Rows from block 4, named by matrix and row number. Rows with one number belong to one attention dimension. Each number is 128 + 32 x the weight over its row's rms, rounded and kept within 0 to 255. All counts start at 0. Numbers have three digits each. After the name is the row's rms in percent of the matrix's.
# v: attention query, key and value (stacked) (model.blocks.4.attn.qkv.weight, 720x256, the v third), inputs 192-255
# proj: attention output (model.blocks.4.attn.proj.weight, 256x240, transposed), outputs 192-255
v.61 108:105124071150119065131068082096128220107128139130164140122117126165109092144122180103124105140112144095093163063142084180146100110109147195082106142201125157084142139119153189095140141163175136
proj.61 102:151117135125105155097135116082127114156159113146130146090100113130140169149117126154153088130111111112145057076080131174113100078122134134127135179131144188083179177141179134173161104090092076
v.62 090:116075161111113073143139144151155158081107108179113170133112177128094207110097099086078051099166127093097182129138155133090178146135158148151129140110134142125098113107155122180100111120110126
proj.62 092:153162113139117028145107161124090109111059126123145125085146023122146093123211163109131132125085129157169075182147171094131104107124098110224115111112129129094135093095104081151112094167140113
v.63 106:109107082150128114199147046106092103130128133076150142045064095121106123095154128157144158154107116146150130119164160181123142136125119141107169128082140149106127192161140146117041129124105130
proj.63 103:139121163149071147109109108131194129187217159152126087186134125106097118145159133069145106076131121132169175179075219160175087126116140164154165145105132120119113111111125111114090102141124094
v.64 098:047141140102124179087166092121113122146141085158129145130126106130089106136127119192108169155085137171123149121113163122121158148116087053153076162134170146117186124102146120114158175141109135
proj.64 098:149166173101156094105137133129161138162111143096119131107109153068108133132094107119109144100111134153193158185186159109134131215117096134126133117125123104170160157187158192139046115089139126
v.65 088:138096177137130137172096140120137103121112066125158092112138143181128162107170116113136171105148083122224098144128126161084150099150140146126132095133142145163130102094160114104149114188086107
proj.65 089:107158178121115162119104141151117187119080157043100114174118085110123186099119089116107105130068125155076085107137171099136116149146100171108109154080106131091078201181103133134114109154154139
v.66 103:082114089144125151110130091147093123172171158166133017152130166141122103172143210166079155109127100115110100117089127177144142076163186133110151175132128159114153105112130086102085104111156176
proj.66 100:139105136125093146055109096138129115107139099126106193086130117093157172149129115097120130108178128150136136099030123154101087124131113173133143133103112142140169133168079117139128103160193153
v.67 105:136159184143095178163112153107124137117142144117158100128150185077107161142135120126152137112171113110138130159097061130175150097133131173152183121064122086161141112152138161088066161161127108
proj.67 110:174139148129141114089150087146148144098110129218102124105112117190157073075131091090136148129106122123106167054116134080076073123173143124146124092122118149096107108144159166169104112157131107
v.68 097:179098120118099089116147120137129149154151081127114138109119145106098092116136046129134110160126111128127124143082143112138147156168097169143095078039133193148139120178095104115130153190139088
proj.68 096:111128165142153139176161133128164171127111140109163099118133132090115127138111108135208084153154120156158154170136142117099155110127108122096110154192132101116209074099141151100107181155132116
v.69 113:150072146137103192131138138144125153127158146165177135157166110143120121160079157116126092158165102099090140049136111109126115121154071081139118041066110099169136128093111171093159078138086169
proj.69 108:150125125155147110169106126115146128103120118099156090064168216179119136108136184125138160163134129163092099111125133105144048180133136118161046139132143174117117143175141139149124105147141101
v.70 096:152119123120089129160146126097132172125161166097129165158080146099144157110155097137161105156135102090093167133086138161161108126160125114119125116086145151147135126193083224096082171140157163
proj.70 094:139129148119211149121158128156160147172147183107102114169137125141111100103155070093133105156118081169113160151163123156068179111088210115094202155128145106096237103121196111112113168087111103
v.71 108:083160097136061141152138108099149141114169105164170143116079165146162115139127129063183205167138120135112094091135176134101065124120105067110104165125119131139113148127143123139120108094077114
proj.71 109:083152139143066124084155152135161155182118115148120123114099132058113196138122108165156112154141134164119139155115101125068113130054166162109129135179136146077075135165126076121105143120100116
v.72 111:158081126185056126143130150166059083106086095180159124117161155142141140108157107175124142107142078158145094131066076134125074110103107137182093199153092126078086093136054153145100146180092167
proj.72 107:159130172137148132117070094167114171127177125121114085095143086106115103090140121124081145186128127135117161198067120147108152122140176068118179130099128143147101118061123112146123096163111160
v.73 102:149142162151095147107197149107091188061121106132128105139096092114181111105101118141155208100099208095105139122107131135139108137119124193117165104104108128147057182090085145169060143145127088
proj.73 099:095099128116146172065076089135114130122184149095138116105132137107103136111072122142115061137109129110162119148119164100155097120095129116077139166086130137108159141120108146121140109166157145
v.74 097:160068094124149140139201134147172151166133108072086170178133139114114099096119184160125145159058116114151053107098121117110142044155102134106072146084151092122220131114132063183172163116203099
proj.74 099:117142185174146180119145145092090149162122174091131097133111078100165148198148134116072126040098106187178142175121155121131133090128101135118156077143126118169108099135183097107091156041142127
v.75 099:114139084171088115101147104151108132129104161103097118182117156211124093174106167180129165194098081089145147140114122082139111152151126149130165088181152140129102134151143109083163113215164080
proj.75 099:213095079159161102145130098040074147122174092101127142149103160104118100117130071072183090103115123131213162069188123149133209101154220109137142176151149123188164133193115096162109128081137147
v.76 099:143122107162129094123147123199121148180102166132103155118139160144100082165160158059124132151163067109181126112115143127205091161136148154124104063085127096116159074166116123167148154132133125
proj.76 096:116108158143103084116102109153150179104139158083110100133126124089198171105122084137167087131151083166128134169108134099146167160149148139127151135125147111143168123130125116104131108079139132
v.77 086:116092107129114050140064098135151192144101106125148163087122103132124139124100073098082104146157162152083149121114138199123137100129121160076123150133126171156144068144132169100102175124214178
proj.77 094:134136140091121139163184182143121126086116117145141177133127107122157144101143100154199138172115126149129089087141135141138161134134112095123136040126149092120199121186161176182128092107117057
v.78 105:137122151116118165107164130107113109102091068112140164085114110131126122126129140174068101163164098144103111098158155162099129121107134109164119133098153204100134096133140154093040121165093084
proj.78 100:121108158094118120081084062135154117117183149191133095197152161111144131166177095134109183108094115129164133155110132117142115169137117104162085115096086134096081160111141188124106145090128113
v.79 097:133155127134157067091108134130090121060090117184118133091095122062148144147112100122100138178153136120116122096074156087196188137131090145129143168070144145120125106163182094114119145143127121
proj.79 102:098033059116168169119180166117158116149131185153160099113124129073127137091072156155105143104117162158157144056097150138165126114153077135107045099132098143135106079152128168059092136152139098
v.80 104:105108126200144142155148134044125126159095102171124113111101132121114148119151142157112174114092155144082164104117117173130127171121136109104113105129132097131128118110164167132120167102113076
proj.80 104:133223169156123102092125112179097092084160174166164132149159075119133169134143214075149166091136127142159096101124176127158093114151096117125166081114131102131149203115101168147153087143130117
v.81 096:138125118131112089109113111144111068164106124140146160112058117160059100150119129130189094142142124101181184119161140136134140150115099161167128107108122176118086110122213168112111120196139092
proj.81 095:118139128148105175104112104112169148124136161134177137080054135088099185117189093083093154159203123144087126140161169105133116155092150100119109180140124143100117110128161142068110115153129118
v.82 111:120130119104134100154125102140146147138128091108074108113099108167145177135143133154139074115141166180057127108100181182149127121096143151147104144133125149148122145160203171144096089119093178
proj.82 103:140107112171088178165113129102111116148061143165158098125156128189114141161164187106129134147119160046100077189151130161124123122105114072125164106169193120072151125140152141116154084132039155