python train.py --dataset="single notes of musical instruments (NSynth)" --norm_position="pre" --activation="gelu_tanh" --subsampling=2 --lr=0.012 --adamw_lr_other_params=0.00096 --grad_clip=1.0 --steps=2800 --batch_size=64 --weight_decay=0.04
Rows from block 3, named by matrix and row number. Rows with one number belong to one attention dimension. Each number is 500 + 25 x the weight over its row's rms, rounded and kept within 0 to 999. All counts start at 0. Numbers have three digits each. After the name is the row's rms in percent of the matrix's.
# v: attention query, key and value (stacked) (model.blocks.3.attn.qkv.weight, 720x256, the v third), inputs 64-127
# proj: attention output (model.blocks.3.attn.proj.weight, 256x240, transposed), outputs 64-127
v.170 096:504510483474568455517466506482496523472534505480429564512447539476494493465501459527531511512487510502453468487512496481497480510520507524486508540493490519487498464466475497509479512506510514
proj.170 098:472516506496501510516466486546550515532507505522500494538490489505505485499459520489455484539524505480559512471467451504516511457504530496525500477477505512533465527488458487499498505510479482
v.171 091:516509528485522528522515541496510463519502494511477479497513475512497565521497517493505511442464511485530502502486580504504443494489492525476536506487496456493480496466503492499483450505516513
proj.171 093:482553500518454546472473499503461489487512455474487514489462483489517489465514432484493533508502542539428475534523516478505469528513475455469505504498520528468491527472511500500500504527482521
v.172 091:532502501481516539502490510534493503529517509499477499517514504459525501453478514540518519504529508530487454514539494496556457513449504453512488473468452476472503479468458522521474480512520543
proj.172 097:553504532456480474501526465494494499467476477504513481526503482495483491515451478507468517519515482443510526471493512486480507546525500514501513442508548537495486543553504508542546528512545452
v.173 103:498459491525447486489502524502501502463480464507519533498513520494435483470485519547540519458513501508495506497497496481508481473524536472483484469504510514504497468532525529472483457523481448
proj.173 100:494511518523483535466488490526519519466452488502529491516483508504513441523512546507426465505532511505494496477453523467494481467499511501468503515513507486457494520488503535482469528504501504
v.174 095:491540506501474489487507478515509480473527492520525504505516471503484518504500511516550468490480539497449516548507504461507482441496540520501502498491457518521519529498477527484491484487500506
proj.174 099:503491453496523502488478536498550519521554542463431487488474502504509486471520463493489538470446532456493511513491495525503518463478509539500526537493523512468497505495488555532482482476496488
v.175 094:520482459499499491496478511509465484508472478441523488492509551546458518473530529498509486481504497484461479491520483455488541467503518509503505504510512473470469536497546497506513507519498503
proj.175 095:551480518497448550484496448502463475468506515514484500509505528490494501478455500524543498508549484512483510507491507487514531484480479505484477500441481515493514478457531533516478457504527472
v.176 096:520539470494513478528547475534523461502501525484454496535494506492459520503501477512479517483514498499494486466483500450525501462534503532515496556474494504515516537525458526482539480502482518
proj.176 101:522522525479516505499509477457486520456544507473473458465514488540493513517493518514450456518526488484495494487475501522483516484482498507499476514500490537513484475487505541518523483498456528
v.177 098:512514516528505531494527520501531495493504501484507501521492545528517492509499518477495543508472530482480470521502480510526529453513524502476506521463511503482514506488516500431513512497536519
proj.177 099:515535505464480479503495494515530520512502532490472474513508505518488474510481505519506521512501487459500464516515550561508470475499472512542520478531542481525492516526503499506465495506559523
v.178 095:514541503485500524522542482467476430554514494522483538549508502500528518498490509512485502527481518496510485481506533521516450487489512526493525547496515470481471470511521516486541506515509479
proj.178 095:486495452524485526494506468514490481465505464481516484520491501534497497480514448466482511529458530515477501507550515545490517508522480505497458481511520521475481506528584442478480502489478503
v.179 097:524510530492551486540542508457487458491488505474479494502494501495512543489518511507519539458533457489505502509471499466485482535531476493489519524494502464495505499513547539498530470517528531
proj.179 096:463517508505546497515519487501530473499457511494490476421508524520502536511481462516488486510497474495529496510509472476459472474452493496550513513475529476532501532482487482503492495514491486
v.180 098:522460542500470464470487515491469500498491507486452464483535522467478483504500491482515466462484489523493507462460516535488501504531426492502509534503479528471491480511492513484502459496520472
proj.180 101:501481526507487498524505463506472522454481514536536484498539510537523507509557493481494531527492543472525512511492499476506499513531467504477520479539510521496531504463457482474484491462545538
v.181 098:489504468530482471509480532517503483499480518481506472496478508515462485486532508536497499489527525491485531486507474479496525470496447506518499502498491524498425507462468503490469474500481509
proj.181 094:475462537532476541519524504499505509463532527505511475500521476501510513464502492499538519514510494568536482464479490474494516467489500492481488488471501542471507491507494453467525490474462474
v.182 105:506514513471534450537494498541446530506509464498501485479492496507528500529504495505474485496476491509467507520522527489496456515539579499460475493484477546515516542526467512520542481502504536
proj.182 099:525474463503468478477451541516517489478531443496497486476465493524520499500483504467484507498495469473500542494496462515512469535577487457489465490464451464497530455493469530480521504507509510
v.183 090:512540519539547503550514542504512490505500488463483458494500454512539513472502489508491477471487473521502528541508522486508523492503508490497470501459502473505512479467446507507474479443526476
proj.183 092:506456497507482489534517545463512553535492518523505546516478503507519475497521478491517526522547504462487508524497486479528483488476475511507493489515485502495483533494476499495515472498481490
v.184 093:500496490482473484553522491489546539461502499495480477537487513532463440509502542532553482536465509443493539482471481493474477474485513471480495507493523489509470487497461488525477493522481518
proj.184 094:513520491494477500480516495491476472508486549485489514490513490498486503506487469496475475507530525529510486506531503519525463469520506497558521467488496499495509514536513499502522485490462493
v.185 106:521506540508515483499535459483536513534532509516496519552519495473444487496481494510502437510515519510532520494481529495480508511508486539490487513502488514501499494461556506479510493494513513
proj.185 101:532479524523502502513478505522509429511486535521513527537505515479532497456518463512494520492533518487554520493486496485499496472480449546514501523524492519460500511508536495520510498527460498
v.186 100:509517508496494518501546550474524486553457502494495489501508493483478470480514471468504484457483504459469517516539505563492534509530475468550461481490478513493492465514496513512530496512539472
proj.186 097:509498467509461474536529528521523486458501497500503483504544500507530495498480504496532477502518552509554466469488503479502462501463479493493475545516512538554489532505494458508483520509533491
v.187 100:536494483496476490502492526514494519508489480499483502521460467469497494487486472498490526507498514503532467523463507490519483528494480526499486514533524487512480458502480518502526483522469536
proj.187 103:464527513538557489494479490506529488536548522478514525545499493515449541521518493485502461467496493547492514492463509478498481542473502475503491516515540488485483504486531501473454521503525520
v.188 099:510497522516488498474492484499496517509544513496462514494492519499490498470507486481542547494505481493510533533479498489477499491537454530489528510517493475529457539452437505534512488492512496
proj.188 102:490532524499500510499494511511506532504521503525531525468512526523499519479530494493480466515563495493511478510471481450486501515487501517441505469478516539434519473535544503490494496473479497
v.189 090:458475501502539500475472481491488505471490487491501504477473473514481441493474494515517483481476466473540494511533506523516505498506529517477509502435474489564472510509484520460500474519484475
proj.189 090:493516513484497487469514508541515498529550505477519497462484438544514533479469506437528475507494474532478524475526512528477498476507482499519447495528537476533481505526529551493516475481460513
v.190 102:528499476499529530512495530468515498502505522535489485510527538504490465502511500502498527496481552506516480469501533514513509467515545485479503461483523507525504447513494499491527498513518570
proj.190 102:503486492479486513502492546511488475462514512499498493521529512492540468512487491530546514488506476489509512517488473457483421518508525472508524487492522505475514495491457503505447555540502487