From a checkpoint of a small audio embedding model: 6.69M parameters, width 256.
Rows from block 4, named by matrix and row number. Rows with one number belong to one attention dimension. Each number is 500 + 40 x the weight over its row's rms, rounded and kept within 0 to 999. All counts start at 0. Numbers have three digits each. After the name is the row's rms in percent of the matrix's.
# v: attention query, key and value (stacked) (model.blocks.4.attn.qkv.weight, 720x256, the v third), inputs 128-191
# proj: attention output (model.blocks.4.attn.proj.weight, 256x240, transposed), outputs 128-191
v.171 095:563489546497522496554479441536472460597429547519476517518463493453558535524576448527519458528468474462520553532462509534507523453518442574530574516486493442491511513534526509516510536503504481
proj.171 094:482482479520539482391504547554477518523435452526477523481473439520450533467526459520566566577488521435497563467518505533486601477514534521489502451450516468513523526583498515547517550527499453
v.172 104:477468421480450484482475514525491486525604493489482457490509531482515452495524577424465542582492534524493450530473557460576519512538520484506546479488480569522586428522500545514493504425486564
proj.172 102:493469537516556487556472507516581455526470513485571538545502501480494498472468508521527435561457454495524479450487435477561515544476505493476471541497472500508466540546578455508442487505547445
v.173 106:467537465458528473440493525474445506505483571491494562456464541430474494510453506457442561527512498497518524540473467457517475490510570473511500590495432496513458462476482479417553504452509503
proj.173 100:615468419477524546555554527501494505509536437502587500546492485474487507520455508425477540531456493526459491562525482472456519472516476535516499495478511434489484418406505501501509464456549519
v.174 100:576574492448537471444503527513498497514491540503496521537528477400499598536519474492501479414485449524454495523507451496493489475516423495515474522508523483448497522478497495389514506504560527
proj.174 101:541479555420495509562480547529494450462498515477455471482441478532464533531480553520437485511453478458468515467549529510524546470497473500497496464523476523374447458502511523498495522510505505
v.175 100:528501464505508447527515509576533499506508546514494527509477459493457458390484513458589513508593510482525533450530461520473475506489485520427541447508446527530528471482521543476486494475482502
proj.175 099:511508461567524509512396543504433461506422509463529528526493526404614493521507450530489552485493430551469451472460519565463554493547552487544525450492502511449560551496472483443576466411508462
v.176 106:446487403454388525609522530532448432480528490461442537508502504514458575502494525495500475540476515509457530532544469479481537518479499485454446469380483526533468427507478600503483495443574427
proj.176 105:482549553466533466527486528506554524498427423525460477512489483555595508418450480562510528444575488495579480550500532517501506514506477496551451551496520421469500410540535530562464456421481500
v.177 095:494574522483548537542465516448559490512586469532516540494429545489518543459480402484468502560554466501475518553517503516491557542501490448540544570497346488535559478468527479533418488527503549
proj.177 096:513516462528501526549580464419519469514563495522532501497566469500529544515475447542452497553491484524560448531471451508445508541497514524474420431579499586580540501499416498463408542568497476
v.178 100:504536589493457602543426517511471518463536546429515503506594506454479452503525475599485503471533464533467433548468546493524408569505471479468506486493488525510443516475494489469418484463510462
proj.178 099:483488500435504448486595459527510492480474495482496570479489557530458479550563527549522570574432443455498508523427477529487457489519536513479494594530454478445476436498492548500461536479523468
v.179 105:489546575496510456592541550480536586494537468491543491482499548522547514531512502585531490467527501538476491460464487506506506528479511495445553409513480527516474525465494526523472492506473504
proj.179 100:441508541489544506504494513544506516479521538429496469508526504521552440531474578499516462497454487541495489459502478539535452452458546566482475495418491504482502522501494511444481553490520531
v.180 102:500509526480483527497507444519482513371530494457475495544519492477533507545546432480469522513453468535555477488431526565475508452518493524450505580454428499504545514484503495469487492532508485
proj.180 103:499462511384456543506520514536492516567452527558484461453553455573415531551499499522474584500542440532522497433482526459516508482504481470550499486535515496546545536519490465498508506468500559
v.181 101:508475485588475478505497521474548455470591499529516550508448453547529459484515535563411519545530594468475501513493527446521590503467439418430549460554547563485584454476503501574437563506479481
proj.181 098:459582520582463461492503520538491496484503489487554478527463627500483519497538469504520476522515515530579484509473556515507488509519624495516527606536483475581478519508486461534426420524446438
v.182 106:482488476494511485525506583457513501528499478494473486462486501477495555497463496496469585525445501515447441476553568488446481494551542556477473508497552540472540512480576509437438458536535469
proj.182 103:463463521496493516592454456484483538523481533538478436533522517590475509460444551479518466466434454555506544556513508531430482497479509532538456515499461540423424472584466495501519553518423509
v.183 098:447476510523487457492494509489469523562473451554526514469499492448473448526458493519497553496506495497460501501522548520501586513495567451592486457482459486467520398416489546458485501443518508
proj.183 100:566485526448539452466480476536457431513568504487556496524464474603469499440484573494502515454519502467468527519431468518544479489548462498429472527559465488499561485537595500488496457480470522
v.184 098:460498495470533510578489463496435492438579512488504483513465503494485448545467526464452466555373533534515430520494509471506552501546535502499522468468607527436499541553516425485460497518530473
proj.184 095:445478528495481534469500562486455472504589517508445482470506506476477494498551503509518502506511488516447490512557653494510457458470478481465476470568549411415537476488545490493500469499484477
v.185 092:449448479490517510455491486514478495444528494499564471546431580532524510524509458508441471510490462487558493452495516516440516525488465416488524557519544469544511479515507507411483493481468535
proj.185 093:538489474538554511484585499482564500511514461537412541492472472635464552460545450485539435491521492475492460477507521494504528488523522495500549426570524495532511518460480467578460442547541375
v.186 097:560538471564505588475516495558494464493543478558518536481466479465529460544538488519483474532540466465579560467467471514550515537426491532550524474499469509510482565525528489483513533514446493
proj.186 094:519505545470475544505513545541444481480476528535444438528514515495472480510439360541496510564518539511516521502507475502446512513512459553429522479468585511504477476465524482476504533516477440
v.187 105:499521437539512511505473515391541490529525555483434486507534500475475512537473500485482478534486540483538493586519470491511467568501446545476501548530498491468418482578521436501466538463505481
proj.187 109:520543492471555503555516518558544561532486503481515547509493517487539512478509495561437511513509464520508555525426512519457515575488514483509529500606574558468379449502491506502460517568554450
v.188 097:453495456509448570589502487495535502454462470484472479539539500512473433434499471523536484543433468431451541531499415526491530515558466542535473506557518516555464504514569540512508481557494532
proj.188 096:465455558493509488509518486443518515510491431519483430559514552475526516471477473469535504468451482435565517475459544441524526537507518496516429520463477564488538530549504394588514517467392504
v.189 093:462535493538425544542503524553546509510497487538495513472491521542548475454561530478554507457394502505535503494513443509492446558534468476549489491558477537517528399492379508514480456529482481
proj.189 096:448550460568497523602511445483501529595536499444429434431533474470542612520450472528518495496472515481492440514484504522517493454497504501483436524494487545546505511533493519469494525462577536
v.190 096:514466404502451513502453450528481518524580513427479498517487524562483514495509466490476485507536527523556522472494564541457501501483494498540470502451518463487477549506481493521560420462473590
proj.190 094:448455505472526538501515504496505449537552559561528500479469478511521529479533527549473553561466536480555499497507590433473485485504429531496525467533559515534445577486524496450573516530444512
v.191 107:582506537534501544500516503462499507491428494482537502498516457582540496449462524525611466545547489600522516480412538521510573520441553460463415525481517500482480470506524505503472465483448413
proj.191 102:562561472507485539508549510514480528508535437516544439524440504435493582503503431458503502541486530483484479586493454441474427522429513506471543511459521494518517477468581528526419559488532513