config.toml
model = "audio embedding model"
norm = "layernorm_no_bias"
hidden_act = "gelu_tanh"
bias = "none"
drop_path = 0.05
expert_mlp_ratio = 0.5
pooling = "class_token"
muon_scale = "spectral"
Rows from block 4, named by matrix and row number. Rows with one number belong to one attention dimension. Each number is 128 + 32 x the weight over its row's rms, rounded and kept within 0 to 255. All counts start at 0. Numbers have three digits each. After the name is the row's rms in percent of the matrix's.
# q: attention query, key and value (stacked) (model.blocks.4.attn.qkv.weight, 720x256, the q third), inputs 64-127
# k: attention query, key and value (stacked) (model.blocks.4.attn.qkv.weight, 720x256, the k third), inputs 64-127
q.132 102:126067131108117115111099128118201098115116152166132125069155065120124162099185124110057117114199120136178114129158156099147099127107131149089108126127108135149155129080087114114148108125100127
q.133 097:125142080138113120143123065171083087088144104132090121131140153087076143112133177154132093148133162139137135140063137154127158053057139156197095099163178140124182124075104070116152134157154078
q.134 101:194125129144134163195137109056163118119141100157084161167103111149090075117084175165124154115141113129090170142110109108159127061103078143210114096146149108134064076111122147121126187134122119
q.135 093:141127133141136210093139177096110069127161092152141147080098145107151112119142165116160129121109120112098133145098111124136128114182122179154104118158155169120101201112199083127152142161204158
q.136 096:176109128118169177066068133128081110164157115176124084142140109162160114127083124117128136116109112118172168150131097166167109176125109084115142083152115149080135152150143092103159128148114166
q.137 093:078108085155138081164124099075191116176125093171168085083159145115128092078150115172068156122162154117122098108144131212147108175166128158138137088114161126103112152051124136137114140113138123
q.138 099:147181116136106087023134102136128167161154152195187077155087134130163128055087129145156131145071155093150183083118208153151134133118179091092145161120099087167061066152093154151132172114099145
q.139 104:107140120116155135169121100077120116115110120078184106138130166047133087079153138120166110117133138153101103156150112143165106192121093146072129156171136113058078151140117137174152119072126150
q.140 104:133125127094143148076111170158111143133097127157104123096125162154126111074162101130189171159162096130147160121173170134107125149112096116123161155071216145103159083162151081139052075135145150
q.141 100:141118091133107090138191188113138085117108124128111101190151124114104137120131112067107152184088212064167074161116084104080123138137091161172187158131070131107125094112106153122116128113122137
q.142 103:116135159222135145112142091104105122066153172127143100131148127119142077149086133140168137088164096126138137138088154148123188126142162149074072101182135137143136153122154119111161115119128130
q.143 106:170110122103149115150104156168098117148128145119147111117118165128128147128129083143146140114157168123130089146124176160094095114077148146054168122144115100177149076115082094145154155143114122
q.144 097:128111151150169112165133090142197107140194122061098127180138093127138135130132150184136126118141082132098125077106148097158142112120114161190151116159126167127156048152181151177148135136159094
q.145 097:112149187115099102146104130097149137138157134063182080048169056127100143136136152132131169119150162122142197108139125118127182162151109168160118151096114145132151157134142083142166120065125150
q.146 099:108118171088134147127107095131118122192137151100110106146079092106139114096087140162169103196126093100096129107110151083151109140065132138164088154125074110131092131122116128146134080155101110
q.147 094:139114082141098166139132092145117190119170126151140107128147124163138112062187127142124134146153104102124154095068156152129130054156144071115105132081120124153168147185107186139130101135160145
q.148 097:169098111153096143046139175064132141100129089105114113142166135075154137185160111088146134061147145115117172145132172114134149064148150167103149165134117111132134122173151103159095173120139133
q.149 098:129131122109168173172080151137152158114127088136098146182136101108105197199138141095144178125112147118050103102114122136057101154152116153142163174120092132124150145115134141101137149099109142
q.150 100:080133142103121109133138122172151075206137152131109148084126082146168147106136074130143164128151156131031166126136139145115161122097124114111075169157122145190101097130176128112142106158099104
q.151 104:124119121116111056122115164151095051098187150079130183120099116179103174114156141133099096143129148112152098104123116145150131137166109088123110114067154190164102108162187129120178106147115161
q.152 103:141096155135102104129109152117115162120189121194145106147157140134142115117108111093141122138122146157104127117113080160115171153168088132131087159155137175120146113116124110127095165054084111
k.132 105:127147107116120144171132196146081092197108081110131140098129069164133166162098161154186089123137090125128129151166085097149112174191179106162118094086142127119177156112152140162110120132090175
k.133 099:104081060095167146145105147077090090097131110150116118096189090142133142132207057117137130168107121125130134141138173124134132121146168156102147190146124103169203115144134103113157161109116137
k.134 101:062115088112155125112096103136130115124173101179122118060148128154131103170144149111173077136159120169180117140132140127107123163138087115104100143116135106163163157113136124131179156185163077
k.135 097:137121062153144103108101164108116128055155109099105134116093105103105207098097158122089103114053165101174151094140104131132113085153109114066141124122176146195111128109112094120096047129111195
k.136 091:132161184114159163101117177131116157118170145059197121118037121076157079106113126134086118149134164175111111184134180080180125096150105119133115095127179124076118088121056106147122129132145147
k.137 096:139096120134126077107192113079201118172062120094126135089092137148107214086118137115102149115131088112145170185131130176124131161079133079090146109115128130137082113108160142148115143136081165
k.138 098:138118150148141114146139093122160081129129158137127213059103127194141075106145125136167152118129112164077152177104109127092113067153155159170107141070116144167099105131100173127099141083108142
k.139 097:122140140127145112160157124172111106079152148194135143124150103188086121157086071152098109138117199185113109125133085159055102164146081177115171127125104101138117115137076139117155210103082142
k.140 097:126134148122152133158176181149157150191127122113140104113154174098147123140090120113163070143155185078103143126138128078133178164144167062154159164081130099155167106116091132134100110105109124
k.141 099:161098138133112131115083119161105139193187160120157206113131169143110126111094106155101131096133109119078132154132143153132111075157101130128126120150185131146131092133125180126055131126142125
k.142 103:133104153122133121054149143103174125197124091111128175134150161207058136090142109161131122159136153144129147100124164133131130160100130177126132087114102142103146130139164088068142148209141130
k.143 103:115175118143143119129124157139143178162109115130068143202128113194130160073151166161089100114082132092125131065143146110176085157166182125156200137138147109112046137118164131119089104143127114
k.144 096:139113122161175072083065152147135142082107107119152103161063159103123135111117098173170157157071151133124101059138101124172202112104145217142123149081149154139081139113164121149147132087106175
k.145 105:129082155164100121132163110166153115123147125187104138077162100155162146165115134142178101157177106158179123150130072089190135189087093149139177177114153095075121147168128149173099121137065127
k.146 096:138107116195173070074179125144134132120066157153108142130108074146110102124144118134104121114133049077138109124089151148107101148134158133117145085118069135148118127088123167204168091100166117
k.147 095:152081142141152108108114162048120109105131196112181137109110093104100159104059142104119139156126128176127133108134156047139187090116097143202069121117085101122161149135157165105159165146161146
k.148 098:161161046095073092115192127085114128105127101121127154139212154112086134109136152164117125131090055113168137094174134181082155148114163113130079102099178077151134116124097119046127140131138107
k.149 100:143105182114103107185152145131134130158112076111100104161196083131136131180086086144064158149148151150090112078210111091108129134175174088154136146110117076180100165133102077167132099180098179
k.150 101:133190150141202129107192177141144140085094101110147115047107102090180174154160181164188131132127158167178096092116110133118158144112133139099138175123092126129131150165107193160134106097138160
k.151 105:107166160104175151185112172189113202148119144139056141147085132114155103128154153117085127139130194129122122104123074162186098089166108204115133087163138166106128082133207075127109100206138141
k.152 103:077124135107120134146080119156161115127092123093073129124141055117115182147173106136169126102159171129145102133102119142187105076066114164146071132171128068170133124133079097131128133120112134